{
  "model": "image classifier",
  "image_size": 40,
  "arch": "xception",
  "norm": "batchnorm",
  "channel_attention": "se",
  "init": "trunc_normal_002",
  "beta2": 0.95,
  "eps": 1e-08,
  "max_precond_dim": 1024,
  "cautious_weight_decay": true,
  "max_steps": 9200,
  "lr_schedule": "cosine",
  "final_lr_fraction": 0.01,
  "adamw_weight_decay_other_params": 0.01
}
Rows from block 2 of a small image classifier, named by matrix and row number. Rows with one number belong to one channel. Each number is 200 + 20 x the weight over its row's rms, rounded and kept within 0 to 999. All counts start at 0.
After each channel's rows are labels from the 100 images, of 14976, where the channel reaches its highest value: "top examples" is what is common among them; "place" is the part of the image that holds the peak. Only what is clearly more common there than usual is listed. The data: microscope photos of single blood and bone marrow cells.
# convs1: first pointwise conv (model.blocks.2.convs.1.weight, 320x160x1x1), inputs 54-107
# convs3: second pointwise conv (model.blocks.2.convs.3.weight, 320x320x1x1, transposed), outputs 54-107

convs1.244,199,191,189,206,223,207,201,210,229,204,186,167,174,231,164,199,207,210,240,195,196,194,194,210,196,213,210,206,214,194,220,207,241,197,191,235,164,203,220,194,234,192,218,193,179,217,216,231,228,204,196,192,226,210
convs3.244,174,218,251,207,179,189,167,172,206,184,184,192,199,218,191,195,195,175,175,196,203,177,187,261,156,204,237,194,162,179,220,225,209,175,201,195,225,217,196,213,198,184,223,188,176,186,182,190,211,230,193,182,217,196
top examples: cell type: segmented neutrophil; smear: peripheral blood
place: centre

convs1.209,195,200,214,206,233,240,221,203,228,164,151,214,189,209,209,195,184,133,229,165,216,221,202,222,187,183,228,193,203,178,188,198,190,195,197,199,221,208,211,188,214,227,199,203,180,215,190,227,202,200,181,187,220,177
convs3.209,215,199,207,197,168,170,204,178,201,198,203,197,229,163,185,191,192,197,199,220,219,183,182,191,171,209,191,223,180,248,167,190,194,203,200,182,210,190,200,189,207,211,220,188,192,166,220,206,197,212,212,194,182,158
top examples: cell type: segmented neutrophil
place: centre

convs1.213,179,174,219,229,180,183,205,195,178,176,216,208,187,200,220,214,201,225,190,188,191,241,231,199,204,203,185,200,210,181,181,195,204,177,206,223,189,204,215,177,185,218,203,205,187,191,168,230,209,217,192,205,190,177
convs3.213,192,162,197,197,186,226,191,160,195,185,184,176,209,161,195,204,168,183,186,205,206,187,194,176,170,212,210,186,201,220,197,184,216,214,186,192,213,198,210,194,202,214,194,173,225,237,192,199,192,197,179,212,178,196
top examples: cell type: segmented neutrophil; smear: peripheral blood
place: centre; middle right

convs1.146,217,185,219,179,189,198,223,190,236,190,176,199,193,196,183,170,232,221,225,189,186,199,202,177,232,217,209,170,189,198,197,175,218,190,175,182,200,209,197,179,225,195,221,190,163,222,221,159,166,178,173,198,193,226
convs3.146,214,215,225,218,195,211,227,198,192,231,198,213,201,240,189,200,172,183,238,196,177,224,185,208,225,186,218,226,253,206,232,210,229,204,195,214,140,195,216,198,182,222,210,264,210,176,192,184,212,205,219,194,177,184
top examples: cell type: erythroblast
place: centre

convs1.293,206,172,173,200,195,182,201,226,204,196,179,214,173,191,208,197,231,217,238,240,198,204,223,201,194,200,191,207,175,161,194,204,186,201,213,206,236,211,227,205,217,180,176,192,189,209,190,219,189,152,220,222,211,198
convs3.293,190,190,226,175,200,176,208,198,163,212,195,229,189,193,200,164,223,231,203,219,230,222,211,180,203,177,231,214,186,207,220,197,184,166,151,222,194,197,200,196,228,221,220,193,188,203,188,189,178,181,205,184,172,159
top examples: cell type: erythroblast
place: bottom centre

convs1.61,187,217,190,202,193,217,208,176,193,209,250,199,203,182,194,178,201,247,185,207,203,179,221,181,200,176,201,156,184,193,198,187,186,160,201,163,177,228,194,237,197,190,202,234,196,177,236,188,190,188,184,202,176,277
convs3.61,202,226,212,200,199,231,202,233,219,192,220,220,178,167,219,237,201,227,188,202,217,201,199,211,202,195,178,181,212,175,182,198,183,197,207,196,198,173,191,176,210,243,192,171,202,181,215,188,210,186,222,145,232,197
top examples: cell type: segmented neutrophil; smear: peripheral blood
place: centre

convs1.257,180,191,187,203,191,181,186,201,184,209,229,224,201,181,198,191,202,200,203,181,213,217,225,201,218,195,206,219,220,181,193,182,190,194,251,230,192,223,232,184,218,208,210,212,163,214,208,149,223,178,178,194,200,211
convs3.257,234,223,159,192,210,214,187,215,218,202,198,204,207,195,202,192,226,200,173,194,188,185,204,187,184,189,224,185,200,208,190,237,210,196,197,171,195,187,196,225,199,215,203,204,200,199,238,195,199,227,188,228,189,180
top examples: cell type: erythroblast
place: centre

convs1.75,189,245,179,201,186,172,208,219,208,198,188,200,193,199,194,178,198,194,206,206,207,164,170,202,197,179,197,212,231,162,213,208,204,184,194,186,202,198,246,215,174,207,206,203,201,216,215,230,214,184,177,216,235,233
convs3.75,199,188,223,190,182,199,182,214,213,219,196,213,197,191,177,173,180,184,202,181,239,195,232,236,216,193,264,179,203,189,205,218,186,190,194,193,209,183,185,183,233,214,187,221,227,178,206,162,203,193,208,222,211,200
top examples: cell type: segmented neutrophil
place: centre

convs1.16,176,202,193,198,178,192,196,204,193,207,228,285,196,201,166,205,205,185,246,203,214,186,186,207,227,214,198,180,213,224,192,205,199,180,170,180,210,170,237,198,196,145,211,217,183,204,193,248,178,212,204,201,202,195
convs3.16,212,210,175,191,210,214,171,194,160,190,235,221,187,209,189,205,166,203,191,218,178,203,179,219,198,207,198,216,204,173,222,158,247,188,227,168,182,195,206,196,209,210,195,174,237,206,206,200,190,202,220,215,205,208
top examples: cell type: erythroblast
place: centre; bottom centre

convs1.160,167,177,178,201,182,180,221,196,205,258,209,246,221,232,174,214,169,199,199,188,215,171,222,208,185,201,168,223,221,168,151,193,226,254,210,224,188,174,184,209,202,180,231,181,197,210,182,197,195,206,224,178,176,173
convs3.160,223,182,209,159,161,235,218,213,233,188,179,199,198,213,207,202,199,169,187,203,210,236,185,210,193,207,213,172,204,167,240,200,197,212,156,200,218,181,203,186,230,150,221,196,195,209,180,199,200,173,202,208,189,208
top examples: smear: peripheral blood; cell type: lymphocyte
place: centre

convs1.231,215,190,175,202,219,191,203,198,157,182,226,198,197,210,215,208,213,178,217,180,213,205,190,194,218,197,202,222,172,188,201,195,213,226,179,173,235,212,240,196,192,182,198,204,205,208,193,232,200,196,178,203,210,217
convs3.231,238,195,188,233,171,190,247,179,182,155,183,192,182,201,209,131,186,190,181,175,240,210,212,194,195,171,192,192,185,231,187,200,222,194,190,216,200,180,224,228,206,215,178,221,184,195,213,191,219,202,254,197,216,196
top examples: cell type: erythroblast
place: bottom centre

convs1.234,214,186,190,213,196,233,199,191,194,190,221,163,179,215,223,207,200,207,197,188,227,182,183,189,190,163,200,208,213,194,180,168,183,174,179,220,230,228,200,158,154,212,163,193,246,203,244,200,189,195,186,201,178,171
convs3.234,218,202,210,203,185,199,197,215,185,166,188,206,229,174,229,205,209,200,234,233,221,224,178,167,195,188,173,202,189,214,220,218,250,199,207,198,207,195,168,191,185,205,200,208,187,196,217,196,208,204,190,229,206,185
top examples: smear: peripheral blood; cell type: segmented neutrophil
place: centre

convs1.254,180,207,217,206,191,182,206,170,219,213,228,163,238,206,151,185,200,224,191,203,202,205,223,233,184,197,204,214,207,178,230,207,184,184,200,195,227,215,212,205,223,209,203,199,179,229,202,179,197,195,184,198,176,214
convs3.254,194,148,202,198,214,203,231,214,185,215,209,193,205,177,172,193,191,204,198,193,212,184,199,201,180,189,194,188,183,223,166,202,201,214,179,242,208,222,191,191,208,196,196,203,148,232,195,169,197,207,215,199,250,205
top examples: cell type: proerythroblast
place: bottom centre

convs1.313,187,186,198,174,182,190,224,201,179,209,172,183,188,156,180,183,183,207,159,209,198,222,237,217,221,202,197,188,199,223,199,224,237,189,187,154,222,194,212,193,218,213,234,218,199,224,192,202,196,199,210,206,223,209
convs3.313,190,237,194,207,221,204,226,159,201,198,141,191,202,227,210,198,204,150,212,220,190,179,192,208,162,225,190,209,205,204,215,199,163,207,218,179,233,203,173,217,204,186,204,210,174,210,180,202,143,218,170,173,213,190
top examples: smear: peripheral blood; cell type: segmented neutrophil
place: centre

convs1.171,223,211,195,190,204,201,201,191,186,202,199,172,206,187,221,206,198,209,213,177,164,232,173,214,179,232,214,203,233,167,206,204,242,168,144,223,232,186,203,205,217,200,191,195,213,209,181,284,211,196,193,203,200,179
convs3.171,207,172,174,228,198,208,198,196,217,227,240,211,209,207,197,183,212,225,182,224,188,192,223,166,214,203,175,206,194,249,191,210,199,216,220,173,227,188,225,185,211,223,207,182,196,153,200,185,195,200,212,174,217,184
top examples: cell type: segmented neutrophil; smear: peripheral blood
place: centre

convs1.251,182,219,187,185,212,177,206,197,212,139,193,218,198,192,202,196,205,173,210,226,178,232,209,181,180,173,222,202,211,194,231,203,173,193,204,197,198,241,209,171,197,206,189,191,211,208,199,215,205,196,236,212,223,204
convs3.251,194,216,192,228,200,198,214,243,232,163,158,189,175,159,200,241,219,214,219,190,227,194,207,196,186,205,228,199,203,181,232,210,176,214,188,183,224,216,198,176,184,210,185,190,202,221,186,195,199,185,202,183,238,182
top examples: smear: peripheral blood
place: centre

convs1.262,165,187,219,175,214,196,231,191,211,188,207,177,231,188,177,215,197,183,194,177,175,219,189,174,227,213,202,192,219,183,190,196,215,191,206,222,206,198,170,196,204,216,193,161,195,183,240,184,238,170,175,177,226,228
convs3.262,203,201,198,200,208,190,207,187,245,214,198,179,209,211,196,190,183,181,205,197,158,201,202,194,153,179,172,207,189,253,140,183,197,181,157,213,225,223,205,203,178,186,218,209,193,211,203,230,208,180,184,203,188,183
top examples: cell type: erythroblast
place: bottom centre

convs1.215,175,206,218,231,182,200,245,208,207,217,208,237,198,206,205,192,205,200,213,221,224,199,205,225,170,183,219,227,207,191,203,211,216,186,228,171,178,211,193,191,200,220,220,172,166,178,214,232,166,202,184,205,208,220
convs3.215,164,220,197,190,207,207,199,201,199,195,195,203,193,234,173,202,186,178,250,225,198,222,219,165,218,203,223,197,166,192,188,191,227,184,177,159,203,213,209,226,208,188,223,197,189,217,195,201,187,175,210,176,174,198
top examples: cell type: segmented neutrophil; smear: peripheral blood
place: centre

convs1.204,193,202,221,232,202,203,176,201,202,200,192,236,195,202,203,178,184,221,199,184,202,232,217,200,226,186,221,201,187,187,179,224,195,194,175,197,173,170,175,179,180,219,203,215,202,172,179,248,208,220,229,163,176,215
convs3.204,188,192,172,204,202,185,247,150,209,223,169,216,262,191,249,192,245,180,217,220,175,209,227,220,197,193,206,180,207,227,209,237,208,212,173,203,198,198,221,201,198,207,180,197,180,183,207,215,203,195,166,226,205,195
top examples: smear: peripheral blood
place: bottom centre

convs1.304,184,202,174,182,204,205,193,181,182,220,187,173,170,213,159,179,203,198,191,225,170,170,230,203,216,204,219,196,180,238,190,181,221,188,198,197,164,176,205,196,203,194,214,224,212,194,220,190,188,176,211,179,213,239
convs3.304,203,176,178,188,194,167,194,204,194,199,215,193,186,202,203,161,198,183,169,206,172,184,236,181,181,179,216,213,184,205,209,215,167,192,196,174,205,216,208,186,227,197,218,212,139,206,201,198,194,207,191,208,183,187
top examples: smear: peripheral blood
place: bottom centre; centre

convs1.18,215,184,255,186,199,192,210,174,212,173,234,201,201,160,195,216,208,197,178,193,241,200,212,173,181,195,169,232,214,235,240,208,190,165,215,205,185,173,221,177,208,195,183,193,192,212,166,180,186,182,207,203,196,233
convs3.18,213,175,204,194,208,171,203,217,204,200,189,221,186,179,202,201,206,158,225,177,224,193,175,181,176,191,186,220,177,196,176,200,200,199,202,129,179,177,158,199,205,170,210,174,195,207,199,216,178,204,186,215,203,215
top examples: cell type: lymphocyte
place: centre

convs1.90,150,217,196,195,192,190,236,200,183,197,191,181,161,213,202,204,170,227,231,174,188,173,204,187,167,216,222,161,202,202,192,217,185,208,212,240,184,182,198,193,202,231,216,188,210,227,179,191,224,212,207,187,182,197
convs3.90,206,209,183,196,194,167,204,215,215,189,218,207,221,195,177,194,186,212,202,166,214,198,160,219,227,204,218,198,193,164,205,225,182,171,173,198,189,194,219,190,238,180,221,175,185,165,205,185,208,207,225,194,221,191
top examples: cell type: blast
place: centre

convs1.131,208,192,224,172,195,239,168,204,213,174,176,187,205,214,197,164,196,187,209,188,220,216,186,210,186,195,213,193,207,193,208,215,226,213,164,192,176,191,199,193,188,208,200,205,217,184,221,202,205,208,193,174,184,180
convs3.131,216,186,235,218,167,212,186,230,208,186,222,193,216,205,192,179,229,209,220,217,176,215,232,212,224,199,217,200,167,217,199,195,221,202,165,206,219,231,214,184,222,200,170,180,206,182,208,177,158,188,221,194,211,204
top examples: cell type: segmented neutrophil; smear: peripheral blood
place: centre

convs1.161,190,163,222,182,195,184,222,212,181,215,195,163,172,157,191,170,186,193,210,207,208,149,190,198,202,183,194,219,210,210,189,187,184,205,189,214,198,208,218,215,222,208,172,199,194,198,230,203,198,215,196,192,208,210
convs3.161,175,224,213,196,208,219,188,187,197,204,220,238,161,217,176,227,200,186,213,208,248,217,193,218,175,206,200,265,207,197,150,179,218,186,215,228,194,209,213,189,183,227,161,216,188,183,214,206,204,194,228,194,190,207
top examples: cell type: segmented neutrophil; smear: peripheral blood
place: centre

convs1.91,217,170,206,206,189,204,212,199,174,198,143,232,184,193,210,188,197,191,202,178,217,205,169,216,199,217,210,160,188,214,180,189,196,193,220,166,219,159,214,174,196,161,190,230,228,193,226,206,213,177,230,185,218,169
convs3.91,202,213,177,204,206,184,193,216,206,212,208,186,248,204,227,177,188,202,225,198,210,203,216,193,232,232,197,189,180,218,196,184,168,185,189,182,234,185,195,193,197,206,191,184,211,215,194,189,178,175,223,197,201,182
top examples: cell type: segmented neutrophil
place: centre

convs1.53,163,194,199,204,185,182,188,180,222,220,239,193,249,231,184,211,225,214,192,198,235,181,204,189,168,187,201,196,160,237,243,182,159,168,209,222,199,234,213,222,222,206,181,210,207,223,181,173,201,213,218,177,145,200
convs3.53,220,194,207,206,206,187,181,194,183,212,169,205,192,192,191,242,227,236,228,194,193,181,182,191,228,211,238,199,191,208,199,192,167,237,210,226,195,216,205,229,204,202,202,229,209,209,191,180,174,202,222,194,190,212
top examples: cell type: segmented neutrophil
place: centre

convs1.312,181,189,207,166,190,215,208,207,190,268,187,172,186,204,210,171,198,207,192,167,224,216,208,174,193,203,186,200,219,156,212,183,214,181,188,190,193,211,214,216,212,217,196,189,226,197,206,221,172,194,191,199,200,226
convs3.312,197,199,234,182,164,209,194,177,222,242,207,227,196,182,211,179,214,155,193,191,209,200,209,161,170,191,202,215,206,163,171,204,172,254,198,185,174,217,216,211,187,191,202,223,237,202,203,229,197,202,167,193,196,194
top examples: cell type: segmented neutrophil; smear: peripheral blood
place: centre

convs1.138,193,178,248,184,184,203,200,126,181,215,183,202,200,191,202,215,207,177,205,216,222,218,187,218,186,196,195,202,198,212,213,187,190,213,184,206,166,182,194,202,209,207,203,159,175,203,234,208,214,179,163,196,209,196
convs3.138,191,210,168,218,174,217,211,173,185,196,167,206,234,211,221,178,227,185,231,203,202,210,240,216,224,254,205,210,193,187,175,178,246,205,212,206,186,220,206,171,200,208,196,182,214,184,226,211,222,225,184,211,166,191
top examples: smear: peripheral blood; cell type: lymphocyte
place: centre

convs1.113,183,184,211,211,219,192,185,204,143,209,234,173,178,210,210,197,203,222,173,181,206,222,195,187,221,207,173,196,167,172,235,187,193,256,211,190,196,205,181,214,192,231,197,184,179,216,198,198,208,185,193,209,201,242
convs3.113,170,188,160,209,174,202,161,218,244,185,218,190,209,218,214,171,180,219,207,198,185,188,186,218,209,201,184,198,205,227,175,200,190,200,176,181,235,201,237,206,181,231,204,205,213,173,229,207,184,188,187,215,222,167
top examples: smear: peripheral blood; cell type: myeloblast
place: bottom centre

convs1.227,200,214,211,186,196,196,208,202,211,202,208,177,217,156,229,219,208,198,242,182,205,227,172,215,183,201,229,229,191,235,237,201,192,193,165,177,218,201,233,188,187,197,211,191,162,168,194,204,171,150,241,179,170,201
convs3.227,219,189,193,179,196,194,203,160,156,188,213,199,200,206,178,200,225,186,201,194,204,186,216,231,212,200,184,202,209,194,188,200,223,222,176,180,193,229,200,223,185,177,177,204,182,192,184,170,228,156,218,240,180,196
top examples: cell type: segmented neutrophil; smear: peripheral blood
place: centre

convs1.259,202,193,228,216,190,196,198,225,198,198,198,203,211,210,197,200,191,189,195,200,171,207,215,196,226,243,185,190,190,193,211,198,215,218,195,195,201,181,187,190,215,184,249,183,218,221,145,223,186,211,232,195,153,188
convs3.259,199,193,176,187,188,180,183,178,235,194,178,202,208,204,180,194,191,188,194,179,158,223,219,193,238,185,222,189,210,213,204,241,192,197,214,161,188,177,206,215,192,209,211,204,177,244,189,194,209,180,174,204,178,213
top examples: cell type: lymphocyte
place: centre

convs1.242,187,203,202,150,196,225,199,195,178,165,191,172,190,198,239,208,171,188,253,198,151,201,214,215,194,211,204,218,217,220,212,214,211,183,202,199,189,181,225,203,189,186,210,219,219,215,191,200,192,196,246,221,213,202
convs3.242,169,217,232,202,218,165,194,230,228,176,203,212,165,200,195,204,177,183,213,215,176,199,217,224,223,187,233,229,187,185,174,192,202,236,202,147,215,213,190,241,216,221,217,197,234,197,220,187,216,182,185,189,184,193
top examples: cell type: erythroblast
place: centre

convs1.210,201,230,221,214,174,172,194,202,194,201,175,204,200,205,163,195,208,189,210,203,220,205,209,199,224,243,166,181,204,213,191,199,152,193,219,205,230,183,212,210,213,192,202,181,188,204,198,178,178,180,213,204,202,195
convs3.210,232,196,210,213,224,206,200,278,222,222,236,168,172,208,187,174,208,217,205,241,213,179,164,213,204,192,197,210,201,195,203,209,202,205,186,182,205,183,225,217,211,191,196,166,180,172,175,210,179,208,199,156,208,184
top examples: cell type: segmented neutrophil; smear: peripheral blood
place: bottom centre; centre